A small image captioner, trained from scratch: encoder width 384, trained on regions of photos with short descriptions (Visual Genome).
Rows from block 3 of the text decoder of a small image captioner, named by matrix and row number. Rows with one number belong to one neuron. Each number is 500 + 50 x the weight over its row's rms, rounded and kept within 0 to 999. All counts start at 0. Numbers have three digits each. After the name is the row's rms in percent of the matrix's.
After each neuron's rows are labels from the 100 texts, of 14976, where the neuron reaches its highest value: "fires on" is the input token at the peak. Only what is clearly more common there than usual is listed. The data: regions of photos with short descriptions (Visual Genome).
# fc1: MLP up (decoder.blocks.3.mlp.fc1.weight, 1280x320), inputs 0-106
# fc2: MLP down (decoder.blocks.3.mlp.fc2.weight, 320x1280, transposed), outputs 0-106

fc1.731 117:449446481497530421495471581538527439485565481522468504514599503489573411531486508627507523462538489509472446481469539400560515529500451497489404477441508537431480453557484572460494559456514518467501528521499575516554466527399485494510501436528507433493514462452507497436577444485376405549540477443557462566553495521380465
fc2.731 118:545430463498500540489453532540569495519457462520538478510505475498528487495501566505480493608436510453451451485533457520469555425514435531533516478586471484507488471468489538441445352455593468379503551420420441435445565457437415563497459497548505420595511500498450509493586477417433493591492482529555504503490517477443390
fires on: "water"; "white"; "the"

fc1.516 088:536552483450498499488496475558455500470538423400458417522456505512566529487440523555489515503515470462516521451497544547561629396428532541566403451531459496611446462476433509460460479523538507490495451579526467465512448515467539356506463548470493486439505492597455458545531493529467514480477483490587460534497522515482405
fc2.516 075:456449547457459569465483485509516509488499530505529491518492354461456497467558476547501525493489554436490430523496584536504466425477444491535555498521550502586528513409430458482545424492475654367525420409538519558517443529481440557415454528575513520514480461507523408519512445375488481469495430568522527488475472442524557
fires on: "<end>"

fc1.613 121:448520480504531432429527556486481454572415481472386488524513488511548536556545470492566537455490458448512446411612408523492556440493519517639485471397537439553456495536488475598504466509515601450445527472483480508534509354551518472543550524478439479429456432487518514560568449473394537538489453427532409457514560505486493
fc2.613 126:542511479442448444523502530399447523422471443426404551462512487473544541472599379503515525531474368459433586513531477487531457565453494505483549504418561642501534493512643469389539451450557523461510515454494573470525596515484503492563477481468453452481518498438467591540507496527496540498489437514534508532524497548465540
fires on: "red"; "orange"; "of"

fc1.216 080:488494455451471447528517545512481437542499411562526520473551503561481534555557456512640520540593468465502463537461498520490470457529436542477432496396575545521471545477409464522488527458600478517496412488489520554465444582429473491463506522500491522511465522495509495487513513558476503591510510513529455573547539583442476
fc2.216 073:535545584505436547450429525517466488499446532528561478546575517488441557525492524484447557603549628460576447436506558453490497507456551482494515494462532541588503500508516424484466475461481502465444472513537544498464645520448552460413421523465482489566502476471499511520478486471517580485534495483511426552427445435511476
fires on: "of"; "on"; "and"; "back"

fc1.179 098:504513493535514515524577491496556472505503487540456489473492540534481529440468444476445518503433552424458552450536469574551581416504522534602467422479490495414435504500469514602500474549483531452481512553538478436447499456511611490560528464528451562423460500506442497498499496451504428526503475503517444476542610637519512
fc2.179 105:548476582481525608513443497450409452556489461464509503460577438554502580410508537542553470476489412427513452480472512594514577526497527435481469492445478546517565451484522477497478519453486450453472466462436506542548368474469498548517433523481496510571504488497392445510463566446546530479467481410521523584591452532486453
fires on: "red"; "an"; "on"; "of"

fc1.461 089:465559628457606525503518515475547449555524474620507435534488483472562564450395555481578450463514490451554494515533465479477630460457528481472514472457506483555521443451381570461568573545491521494521591402488448438416503558520553438462504519520511422551478453550414498516549486523511517545401475426494440627513498497427410
fc2.461 088:400433521476538394450543543463541515473487347457459513527572464528538479523477407521495593546498534426509484429419434502445503526531539479478540527423496463535434571549559452496498520521420556490498533543574446597502616536445464472434460476489568591519506493506462488490499503511593507529475563495496430503441521502439439
fires on: "in"

fc1.517 113:462418559490492560511453556641492429488462491538455424483491487495458452459512435445471590578536484594506551506437487483546509414452469486588603503592515463574423532486395501564618529510543572446535589513531449480446464381523485600529504570453465582466500531487521398593519453487428526516475493543455473521438612547477524
fc2.517 116:478479472484566492505511533449498497632626436345594485567539562593540523538402474511553511544503554515500575485473461462520532432465467469441480461602427545437531459492534466513459501569394474544479479505582546470522508550489549527499558517482521454461491514478475477444623510532478538519505471538490510532456519533561522
fires on: "red"; "black"; "white"

fc1.364 105:462503546487555505534476518455432539402508470498539390500535407527418509507431539444493484489549572448534601432464535458601553514470529489455547494481456492570471429535492558544497487478556494555469510434515563478442549490531502429494534460471522541496638554570484507523488473553510525459344470450508427541493481502384471
fc2.364 113:540527543477485584421535468473522484555484531541465555469555545402414442521463462604403523513556462525399469397570431397467492514528510456569535428566495531472546494514473473480531510469519426555513522411477472475540534460516553511573496453599542413575558508482517476430488401493474500483530479579488523595499502524406492
fires on: "with"; "is"; "are"

fc1.624 121:452474557456500514505503562503433560541483452529399490554544503546556460587534470511476423467548458419582536530520396585472632504482486457551554483439469444531460474423454527618545652506486516516457531422556542620412497499477513484586511535463449518510474560598551451516506457508495486539477454462508411512491483489455471
fc2.624 122:454567499465480505489532524423476452593524451545488516539466475504523539500459500574454544456542496476394512515520438508601428524421562526465532492544500505403526497510529381455481413470558524469600487546519519397546474473504518477525550533510531387476548526424475464400597459521452460446454584513516530443486421536466499
fires on: "bus"

fc1.171 133:462582525468439436439444623498578496486431463523436544426516400468474521568568508530544513393517531505591436425483536528548552520431420457497499479425580432502454478525449536514556494530524590460453540412511453479490512551501503406504548557503454568479455468531524522504492492525456547547477463494515461524531538459574453
fc2.171 137:532484561515557441481497548557551627551457473467575488525499523526526585508511493427475451460469516569533526533591405483438436538441439540450520482441570519506512509430512461574522450502449491512550519462498571463548405497476497468417420543477579441532427495457559519493458586493539414450533404457502495462492465505467477
fires on: "next"

fc1.162 090:355425489448573518480482512488464448525521550446401531424502430526487518506506503515539506514483425454524489500503547544435477529458512495518442537445485463502420478448470508498445483536478555443454534469484523496457454407463521439441566564493452568522517498590517396594449512549405492419462466532470507620473527479424429
fc2.162 081:573508502474462466455541515390594462456447493461531529535478556440451511519478409446475423528520437464524380516514589515601557481615495428475562574460479443512545479547563478474454503525462473490555592473599499472470582547433490517538474427530506504466502496489516493432503442435481493600462511523515472424491465469512570
fires on: "white"; "made"

fc1.379 097:549464567474526503540544501534524450493460452563446414508479451511539557511523435510514487473499422517630555376461503586500598487410367501584481432492503469536569502470476583585501575613508464522419509586504469476444475544507543363496410567466514612413586474496497526559467482482396480549441452454487501472445509560488472
fc2.379 096:508478465559506468506560437499549532424475517526538465466579425428419517389487610549473491513541560528505448501469534489536524514690484480525572513417471517481529579528460478512462528475437400518502466488533556564504468556445431575510499469519554542490528525453558525633450468498600442576544510445510571497499510540486486
fires on: "on"; "in"

fc1.342 118:474593506447521536438495538510415455525511498491483466523527468557496539520485563601497495458554476483555449474535469483498500461464481446600529497454511487496479437559494536493487494530512582389440495377478407485473572487475534415505529444583601465481471522628541457453446439531503486510429537571582508468604518489505431
fc2.342 123:486537545564494463539427595459564515506506500468515528442376521494538557500453497499463522478495437558477536549468484464464435594468534531472494465516563540435524502530509514587477459594436498461484500439518557468522554462487434466480472484535550444491493442466478528424465521595501475473446414507418435559537453399455533
fires on: "next"; "attached"

fc1.27 089:472476501495539448559540532560539476486500504544461504494570515568521491630541511517453549487467552503543359496398496543553580502451408486543440419549576488468456497508465474485561492539634617487521452503458452460524458489478523564529590481442452410422500463510451531618605529573447519590498440407542452581502539460556415
fc2.27 093:462507632502500534465542502531566484591569495485601512437466475542514458452457392533401510631496517576513568424508499446468497542492479503505394521552512492459465503519485544526402557562483397564478499516463544594459575458479512513599450445552512608498473532438419562436503474495472417497573479485449503460475484558487491
fires on: "white"; "black"; "in"; "man"

fc1.289 105:446403557547515620491449511491509570519456459545528488533519473515466499510472436550467494507576476552466541542497494467465553517517494493457457506535478491505457436526442460461521501507515496507579472404542510489425548506507564456562471604519506482481567495516540505442565435542522545529422429428557536517585495557465428
fc2.289 102:461435562605458571462447520505464559459450422500522516430598559485516541537526455525473522431456569503504527443570418457552439506595529552554502531508501509503461497553485418491535433530489538475534508480494400530508449457474463473635517550449456535493573516504478492517637458529466526456583468555512444468566477541594446
fires on: "clouds"

fc1.625 096:445480402500544442450521464558546500492596514428535480528571443489511500507439504529457484556591385422546484474542437492613656442559495504517537472493431509539463423554483478504417538483626630544490500423500548506497495518488531438447500401479536505424514446521477536524530465402499477571554542495537467505572486545498506
fc2.625 096:454445544530457459484549498505471505571501557468456516467509486427515500447494519507501483386484456488529480464509516532365508548525550477485434589487480528545470491433461496528500487444519478499515532476437541527466440488437559527496495463484555586560415436532513498474458517506519496523452536527548532447516492484433545
fires on: "with"; "and"; "of"; "man's"

fc1.159 084:451439607518493488449475517616467511454553532545575491501520454539544626537525481584474453501621507524527492454452517498564557493513468549506480412563525532502431447463301550457518503499524487474479504545468467563432491460487462463528425434567488470435520470446527529541542417457463476513438489509512481521523562511455496
fc2.159 073:540483506487511550460517548475499493478511517401569553407457477483475377548619531501422507430432386559441519464566447498530413491530535541544562449524361459510565547557575527481414414533405555505516535530520530448470469485501457451597376501515549439508477470529504445553509447377530525469529561549489553503482509498475579
fires on: "with"; "of"

fc1.247 097:504577582528506476489497523479531435476552547590549435450571503437459492514463453512462523614563435452508525489464527511521586509444538491543492450450534503433510422533483518516508547530601420504492523450542502536511500506511541540447474383582572627506501456423428508567500464476462452428538517458542514517497486482455453
fc2.247 097:547465426422502532503475450426566529528498500469370523486479492499569460567538522541412397491581381498455532476492457549434546482492540518544612562537422424480475492555501479525572511551511482486540459384522572534513456481482583503555472489520500424528504496612571574591342492450580548503455517527479516551447538581474434
fires on: "of"; "and"; "in"; "are"

fc1.204 105:468466549474547475519540555565540462502406461616473470486560540550489489474528499424580493567483435551532509485496482595554614512531389484549469482530510478545375473419531443509473594546501566523466487451532380540501442552442473458448479455392534560506477433535548492519473541505517487483549544495532482564471464516544493
fc2.204 106:549553526545433560501487448439588554587545517536512530446480508432542453394544446422566490548513523571469564502604453524581485547457511542479544530489552482492505495494510533465611443554385608621444435472551551470567523575518550567505475442556510498487541524466478572486527641629560567534444466535480498489413459430531554
fires on: "is"; "the"; "man's"

fc1.292 125:409507545518525531546499574464430526448474516536494522456515414544419549489445522544458465470446488492577472470424555512553519499522491409468445458464567441572438475455482579475616550536609485547460522461529414583460579521422509445452492464540554495496536523515486462530455512513533527511477514544491519526594549542496497
fc2.292 134:491521422539454422528482632473512544498456488502526537503458484513464519487554457476560521492411486533530454474567470533433436451457453478433580493428491523533523687557545505458390488459432539468481478522503424400456482534601518490479491525587574514500479508524471492503449525513468528540506508473504584486528449490498526
fires on: "has"; "with"; "next"

fc1.399 078:457466469527529485496523609460526513446478483452515446477494505569467475624482500554558471497569462480499527516520555606495510496462427538576462553400414554484465468519410501580537514478508518408455442472467438474524493508527439454541460549480472533449520485505443422493543524554524414520491467439506489591470538618578510
fc2.399 072:564514506500445458574576474453532493518468487530461482445463468542510555526514485511559389433529441521473487487454521493560536513489513484432510490442488426405540530599521528490630507560530577545457474468563573501553458568528573473542470500488453521546433492530539542501529550502441478576461406546575547468522564528532473
fires on: "with"; "wearing"; "the"; "of"

fc1.173 102:484551518520542449539529531446404553477560486438553381485500462599404500595456521542389570555555442474477548554464436507410514432545499482537454537544498490508515463494478468580600427556504445482486537444484480549380523492537490428468562432496566406519511474560463412488503423532512463519518501616626458541559446472467511
fc2.173 108:499452427528505445476458435482523448460421523525519506525457597482534511575431579444525502466509511508429509497535451434451470491557473609486500512592529587541503472520442461494549551515603360479454485449494508529570601441504535466495438402496469447479529546463508553452517427520500505532517448476499419430432513522479590
fires on: "the"; "a"; "is"; "of"

fc1.396 105:464443501495564548495421586635459440494515511531550494519517444483488499555521513588491470560576385561528535445462486461421563477496449518456489458531464522665461339542412520503468509512551486477467504463502527431323464501484547422559400432574496506542417493478502437565556373476458515458463429360578520504522507556484445
fc2.396 110:503494497503393459518572536555506555428491499493459446465510523515536583375599463584447511413505426479497532413546490523584449414396509513526457461503385458503465486549539406507524441478492627502523535495498372475535395527438503463526572516550460528463494446614503550477501544494488611449483522544429466466566450508570533
fires on: "of"; "with"; "white"; "snowboarders"

fc1.93 097:422458420496437473500484577497477482480544512551418458527467493478497443554488481564565510492561404564554466470437524450475525507516444456537355495537534464523429436524481573477499570426529582522458549464514434433476526439429564382541500424662508470551424486592600452536511370502481516493451530480635486520574443482519498
fc2.93 087:504515551459476465528506564444519541492477498481476484496475476566523503479562557504505416524513565580540501486466508559575544518571441468559463575499488468481387526415438431488571573490440531491512536602486450514548421430432469508460565517492499476538423430562404547478484471427492534419535471558474555531486576582398427
fires on: "water"; "green"; "back"

fc1.507 088:465491663486459419523567533553557492472450513546559499449655523506467400556535482484554521522571502492458451505500494511558563533514540550482473494474492513498413373523486638473536498520492490458415473460522435573549516515359544472496504419632556592510534486463449480472482497445502395475454519509520539498556553475448354
fc2.507 081:541489505469461492495533448492470504533513499362469503531580438457548423589485481549518479500448539519522494463502381411456429471448485520470531520498463551524465501569546445517605437569488491613525595463504455499476477466510482538529581567502399538532504515455538513448518526468479497494547528548481448532443444503617550
fires on: "is"; "are"; "of"

fc1.646 075:448483520500422493418471466476408547578494462560436389534537420525485526499442513494518547512547508494528434509513500595536595508573487458464534483419462561470486458462576570566522430606494450418512496421535522491439449493521499457522503498475538498498564537506534440454483459477489427543488461542522503531531507589427506
fc2.646 075:508470502463563483546461446557505492532517470539430547471509494538604443488413446417491511569479504510481464460483501531527497538555582530486544413486529457384514476506433463490559529522510383592531489412575510514507418499472498509523536453492464374567508475450562519519578478505508506447462452592445583613495443452385557
fires on: "grass"

fc1.237 093:417546420523494505470556532575483560501510483461574468570550474511407401454437499514465457461544455499591475504498477506552529339496492429481467496447490480555423485491433524543545506595505450547372467449537511501441551521481523402556455545553539490503556513437485450404525453466531460538546556512574532523599510599559489
fc2.237 092:463396473483475464457514452470473531479518443486475507564490640638479404561538507585465480595605525517511464512465418513576447511480495450504536474573526498482585471479479502547500597454534517383450445505496490526569452482479515486537477505553447436510516495528474486469512402491458478550560500522460581557512553469505571
fires on: "has"; "with"; "is"; "of"

fc1.161 088:455517501458420500470544530483488481439576491549432453464578588525508648522511458543621553625552469429588438580407465637555521502429482489456518456392515527447515468523404475492514572536533489394480543491495521533536418509534525491536466575543518528501543528402516483473535507484478519517475540478446485448561540541490398
fc2.161 075:457486570506520603502547573437539582419503494551451542530495626472555398518510565424463580502499516451504430492497498532507541548597520462479511533531506479482460573458517510468511504434442499550457471437486486463521463585523439424620497457568543484567459502461522471493427464440459562507524495585520476550467483515556510
fires on: "in"; "of"; "with"; "has"

fc1.610 096:454443550494498490532483478532524503514466470610519467524485519542570514538512456575390425502561350470522514552436492486496561511457425445540501381612511489518487402410502550518485544542602522480526478430493543534376574526440509454509458587552567543507455449512543477580533464559491474627460497504584471619504498535478498
fc2.610 092:535521535429562452567474471441483535498433456466407483496423465432458494538455547548483438466505580441520530412501546553435551470418550533542396435529423537441518489466532485380493513555429594438494446548459509534595514520484480461523536544421479506485491457474490524590616480456432510457578529427454534541412515528461473
fires on: "on"; "and"; "dog"

fc1.649 105:513451477466457584496536540513478504584537503553481534418558565570483574559508393504523480589512516498434521453442442512454479508453408450562546450450456521426404462459413454540409543574420467522514530542499516532497541474523517541608479519508520576455496536461564381503513466493408515575441551528494421522450405602528581
fc2.649 106:431538555510480526497535474471437650464513440444441551430557475497489474548484459555516481444504557388492461472447493458470461421565457573551457501464460387552491566434525530468458519566421426491463401543476490516474523527520447476506525532576466486569490481502460483531536615593545442480528457487483517479456499528593457
fires on: "in"; "on"

fc1.366 118:480538492475458440480572545452420438485538497440418485459528409457517561496491513537583521493511511419566513503511452504520603460482483563569493496457538512493530476527543493504574552541524561486418486474428584550468432492493513460438395509561566493456593408483489470491530478438415468533520458532495461531547456506330496
fc2.366 117:432439570503520471490574563517452474458506487504410545536516478526464532462497499611577484531522588511514531438568406533486513548608585521413334534535458419530565492435526466466421514404592408509525540494422467495483483486460467512509557429559503548549611493516570533499493563493522505592629554481527564510545522463401483
fires on: "the"; "a"; "of"

fc1.203 109:535546513520471483474540472543454448559541531562385515427478467490443544478514451532543472503477497502532535395509529556457545513428512543542473456622466433497511500454421488556549487575592490471548580498482390467435479431529534434439457466509444544417472475486504485559562420514423537497360421399572454484566543522462500
fc2.203 112:476484447475442478505512540423538552535494457463452520492438497474591577540565509491539504472531545607451513571390571583485427541524490558550528482563483525417502463525456516493480475510485566467509473505500484525469494575586515512501498543483490533540580491442490468494554461490528518511502475426452535492460570560397469
fires on: "red"; "orange"

fc1.277 100:460476448458528517490506599476475475482504464506347461466537451508502465531489580542509449457431481468496465507489551566584577552509466494556469456483537504547470567448506543455502512608541500404468472456475529444557468539473482516504536468475474470527550446550419467545477517476484413454459444421586535536522534524470384
fc2.277 100:415509589443527450502533482514494425481488546551565546560520500516410523549451528458487513448444633513504527514527418412500466477481564489499482558566500536435529543457526470484435530546417363484466480653522515509455501489494524489472487547440547506520487554468537488444473521559414520500535491549482479480452547487470549
fires on: "<end>"; "white"; "black"

fc1.142 077:527475565492573462459452571522498538548572463566436448425475389459471577562489505405535535421473524472565481511481486482452504468538484492472540514424520501516452492475535596460367450533490440382422504506499449501433531459504583476453536478509484459512476446499464537605535474491513456540482437423544433542502611573564468
fc2.142 073:503562499484486564486465473480471484451448474461505512526514541449476549416553613477554486493406482469521496508505456480468481450573499488461499538489430513453515514463458524536579408485494548593545477516498437518542407396563467585444453516520498426501512534566539442497608564520473537542474560530453464573422500573546515
fires on: "red"; "white"; "yellow"

fc1.201 079:536522530534478426514498605526488531591494502545482371338481570496569533520481520547549539590547515433552464489514519522514510456470531507494444444498550503429510466397500448547559463593568471495478415503472470453592361496490542455501482558465477387484561480444456497555602467426414453522537546436550506452515469449539484
fc2.201 080:541576439473545567499461466534587543503589457590460454599468589625400506551500433587594416526518452498469554437467448504446526480508500499470555434511464495484527599502401396495481541482513502517503456505487473493507503476490557496568466470494516609522494511542453515458542445519467477532468503458521489492414516555508478
fires on: "<end>"

fc1.154 112:404424509485485465490426520511464451473524543515469465612567554512475527465539511589602460561540521468450452453413526524548546500564490507474370477488499423544460510500410544504501497531556549436441461491479412524501489431428509382581576556515466531421497485568475522463538447489467449544579622548526437461594529460508453
fc2.154 114:455472536411603597542540561499445533410553519427466472519508591485420531507512444468445509462450481496551506482475452572525496473459390460480560548590420459541419483495500571526458523568432575450549496575484493457545516570494584392529568447414459537407498442516507637545544475487526489447561494518533520514464544462507455
fires on: "with"; "and"

fc1.384 115:455548486469445498532464480602545444612469488464518506499489506575496606491456487512601542481511538516546483526488419604503558467458471528509441516465578386474398439456417492523586483528580488519505396429520475507498452500461540470516490546522525500368471492463534430448569433490466477458492475500509553515521533486519466
fc2.384 119:467453463472483418485536526430552548447474412474438497530441495639526473508478480506519550544510454502571491576601414591562404482463474440470538418463540578517498539433522559437486457395531511577564547606448500484458529532450426466513487416565481481492431632464416485516468445501581570534499481465420496531443536481440538
fires on: "has"; "back"

fc1.6 068:376532529458528541491512533528439441503573504425464479514543480523534503549448432606541525556430522449527437467536503444513470489568569544441433417440521492540495472538415472550511468588588395610397509458555472493466474401459472441521581529617557503469557482414460432470519549571475529396525470525578499419483512472476498
fc2.6 063:609427437444453544507474489423520493553517475429565534466472494465559553589536627504565516477463463515506475570473543555523524519534376507508585472501437535518530524520536476517481483490538466591476554427572537511507580607485513537392479536533584295448419477556480514464506475441683464518478482600450478518512588474467427
fires on: "water"; "baby"

fc1.417 090:420524515474475535425427532483427523547540485499470459567552514489532564478526495495485606551520394559433565444470472524514487491469470456555446540481455538526479475392424500460509506482519457483457526410509494548568581449473537527533479448493564395421550476481524474553586474535503571520524507457525398576450572492453500
fc2.417 084:491468462516453500539514496555481396596469550469473561500485524557488513468369527438488582517533537513471509564470511510483515471489456584485510540478474416578707512542505474513498357476472581585521535496497480448552485507534524413513482480493493436457520432517481526474568485519455475414480562436483508457522522428511551
fires on: "white"

fc1.71 115:450392511483471442495472480530449376587519554488480475479560518556494554534498469500532528562528397506503500452433478522465484557462545573599497447533491514543409500498468434500584463504507529468495467579532482512475457496509468452359460600475533503452506508499517496600488449447476494404453511465512427475428520551507514
fc2.71 119:580547601464517455563514496463458500444512450493493462452508518510565496414367532503477424457592558406436587408502532453556612496515483517510544475455416471507521575517489427557600485512565542417500511460474516461449568542466405468583520468503472487499452449524529562516535635483533405527484588473473459598408521462511589
fires on: "has"; "on"

fc1.509 087:527424497491455397501498526619455488519525451512416479421479421533590553528536437613488511570506469536539560593602476518508535505463376505595447474429502429456455543384475545515501528585462551502453506470484451512455477513486577427529449532599513571513521487555507454485534486491484503544503477509514510481501590552520445
fc2.509 078:514534501536383592517499498588509495525510463484444481467509563500570429522499499549431562453458528455451521461515549457543516468356512516518486427613507624520523523575556384596459540505437534410439538452552500581572483518537438496414444462589504448556507464457470500507532551430499506515494503516454480535429504462505542
fires on: "on"; "front"

fc1.561 131:436561447503545419425540603442531414517509512485465494483509485521498599496528533552506505379514454505628496479536432461481517434433493415575512467386505414570435535528489555578495502478508581398463535429457511495538529470482484472452580457497435498477461515595501558481488522509477493568488494479476450481526552435579473
fc2.561 149:589528406445506466519511526496559510560503536530516472469550525480516600575553494490463534487447577494506472466598395546384399563434437519472488512430465481473437496373483505545466441499458473458426493526465512499498515488555475484492536517527540513489493479455546532438506509560435484555521497530514475573502461387445558
fires on: "next"; "attached"

fc1.451 086:471564503478457476516505549544518521472565471503447402537551482516459435493421474516490501619553466406528454506464487497518534428539461431497496421496523567502558421537460538535528512514566481467508455465529487544376584465500470475504530443548535411452555492533440401563593409558504369555523548531578484530607460565449450
fc2.451 078:494474539468511348465480555479514548508434491506495534510439545447461563564575534573431527563575581583533547475563482506512477472506579505458482535486514653476423539422568469459556507480458501468521570517490504577441449491441503510475445545494433499585484519552531400575466413466566592519604491483420502529479517523502565
fires on: "of"

fc1.627 090:488570571510519518431508527482555477488548507531535404453563491518577510468475564536527405594570426424598608480535518482570678463471463472528542514435444432553518393513476606527520442631597422441429514467497435553518516520536541436525466510570527578546541524555437456483495461489489489531456475453536497615512495492490352
fc2.627 093:466520474450509481530482496542516472436492566502553538510440674379440480514500478448458585558458486530379539446602576474548497483515499540518540486547478554468529553503541501438472443443511573522564455464460564541464454371480526544380552489477514547483587517490563509444509553545448497505505509479468509546489511506423470
fires on: "in"; "with"

fc1.647 106:562489565502537425490432645511471491439476425542468476450505412476466462545497502577457519476513495503541537511495530425533575554495446494547384470467449540462477426595477599550440507449508472470540544499529581586466596539422577380500461509573484515554410433528453504525566481448526436501515472518551496531508494553511484
fc2.647 108:446444456496510531577405469574486468584547578454485528573454559479522487568464557547486532501426565518493334530499429592473522433571484490431494506554521555479575467457542488497442421478577521514499561490491458549455529511425377526488452452456512429474439563520505547452564534360471524535631471490528525491578518480463479
fires on: "white"; "yellow"

fc1.767 105:507523492479434536485480654505497489605511491480455479523534437513484498516534480491530556436483582457542449510535570548541521519488482458559484523436394439539423429417449577523408476521566434561470461514564491491402462525530559412597548512591459574459442482523548401518461467534473413586482579484535490555460547544452501
fc2.767 108:517456413513496589507424441554537439590587501521515440454535455489472365484500467442504452549492370561525524450456553459425549474515479452516498416571566500610487485510512503540411476417453498520451460540523458569432435537490541501501442565505483491426489522545521474518477469499493503515535522523475480487563436463524530
fires on: "red"; "black"; "blue"; "white"

fc1.545 098:530525508531482522524522544563504554483629540640507451371442530507497509513550493500489490420553518452536488421509491487563511476480466467541365427465567544488528472462574506524387549467523472479478494433517486528533572467464556399403491568507512558510541510483452490521468436450482505488464446513570478465540598618539479
fc2.545 097:550501527379497543571463470526493463494522538582479485477534456463498564452534519440516377547485476434462373397548452538398560475503468511520484420561450435537455522434384456529494471472564491430551533550426480587503460513449409505473519486409447561538498512486428551471486522489492427533460525451522428546530495457579490
fires on: "is"; "are"; "with"

fc1.335 117:455408480506499459548455572654555479474517532525383442459464508465471472503550496482482565496480530479651544521545533533503559488413557524585517486571521491595469532489428601623533510441561521392472509483523439513436490417528494462424525619493470517468586488521506463544432404456529492518450510486526556501510611523489435
fc2.335 119:434548476491527610473437465525560496490557425422585505557560546486454542496467492474503555578478516518491506512456415426441399466510495444509547533542586490474496444544442475519440416535444472496566467503468486513574516479558569603431550441499511438454561615461517502514523532503599514496482401567436530499513459556606487
fires on: "red"; "blue"; "pink"

fc1.456 113:513556486471473525498494539462491500472439487577469523502546500584465511517561544543520490544540431498529411444454443527544569474441478497516451434519582518506444469488467546474511526497497546423360465443532447504492458502440548377525462500587555468494499514612484489468469452521461531464432475532511562573638434557524476
fc2.456 118:488509531565488473439452537516568513495502484465542519568462463480577537430520539527468508510506506630577571537526426397507450450499472457539522477571527554453491539493481552574518456553475464422593548466440555491527453451429523520467430479440570410523449443504469435504523455521532532497584461500507546514518534416494575
fires on: "next"; "trying"

fc1.113 100:536419499552557524508465503598455437538483490592449398489511494461516457558495456529469464551521446511537493496482492560417565475525472538471431417383600563538490465420503546514524538492606528483461414551477407465392547508527548550539485498512565546427477450508474402505551436507383582623492503467570451478587553497420418
fc2.113 102:522428508478411483488534505522432423546486476592427507531563457370476488424518519434479498468605487568478556525396420454466522543593554440483429543589466514487506487526519595518552458522512552466466450579570562542517475487492491573566490561550527414428518484519531474498411427474461465426502592539500571481517506590554565
fires on: "on"; "boy"; "plate"; "man"

fc1.685 099:465486520389485556523522560493477460448455477634430461485598516508414466595466554501553587440536507490554424544490472528523493501482467440497458460496487550522531371512442602593499487489546496498459560491535474514451457535457491460483488468511522469482566454469516506555538399506492398512437483505580482497518544514426426
fc2.685 097:428510492574482480470558434546599571485518549474560539497482498527513524422511526476435486465414407474485548531549466444493425437492535406509595479463503502443502501484578493437333547507528471568507563539554448470561535475465432491523508452512530551407469544487513476413462456456418534447573518517561520418419525467549528
fires on: "grass"; "sheep"; "car"; "boat"

fc1.357 087:478499443494469439510511551522492451625517532452553481452516503432550435548494510556475470611528489512574437482519444560462577500558491520498450482533516511477509526505439519540385523560557503484436498572512492538498425504456516524480578496537456482503475499479526516551591430616464462534542498530506505559502517470507540
fc2.357 084:488507463441466455508460407481472486528574602483578481446512582506484481439501482568459510514506479513448661552544497449465475489403507555565495576483534564512506491473532500533532526455444574411412512467492452544428459565525512505515456542424547609460566430549509517510451496440458515432547484363493495382455477550525429
fires on: "has"; "white"; "with"

fc1.611 098:483581505507526508447522501509428464545584552543530434492503473501499531508483488460534453516467485478520573364517548453473515583536463568565501435470527468534501483605476562535451478563568554512429534498405528506343551469465553448525509517506471515439527407469508511533515483532459403404481489366481359469545543546509447
fc2.611 103:438482531439568467488428423469523487475488432495455515489564480519587452510506458486550549539359576485446452465526656495520534411542481545451531515497580499529392527500516503474570394466533500527476412466511524559524529473420525526433535537433565628488523529493505460530416589456477450444524553570511471562502541435496575
fires on: "<end>"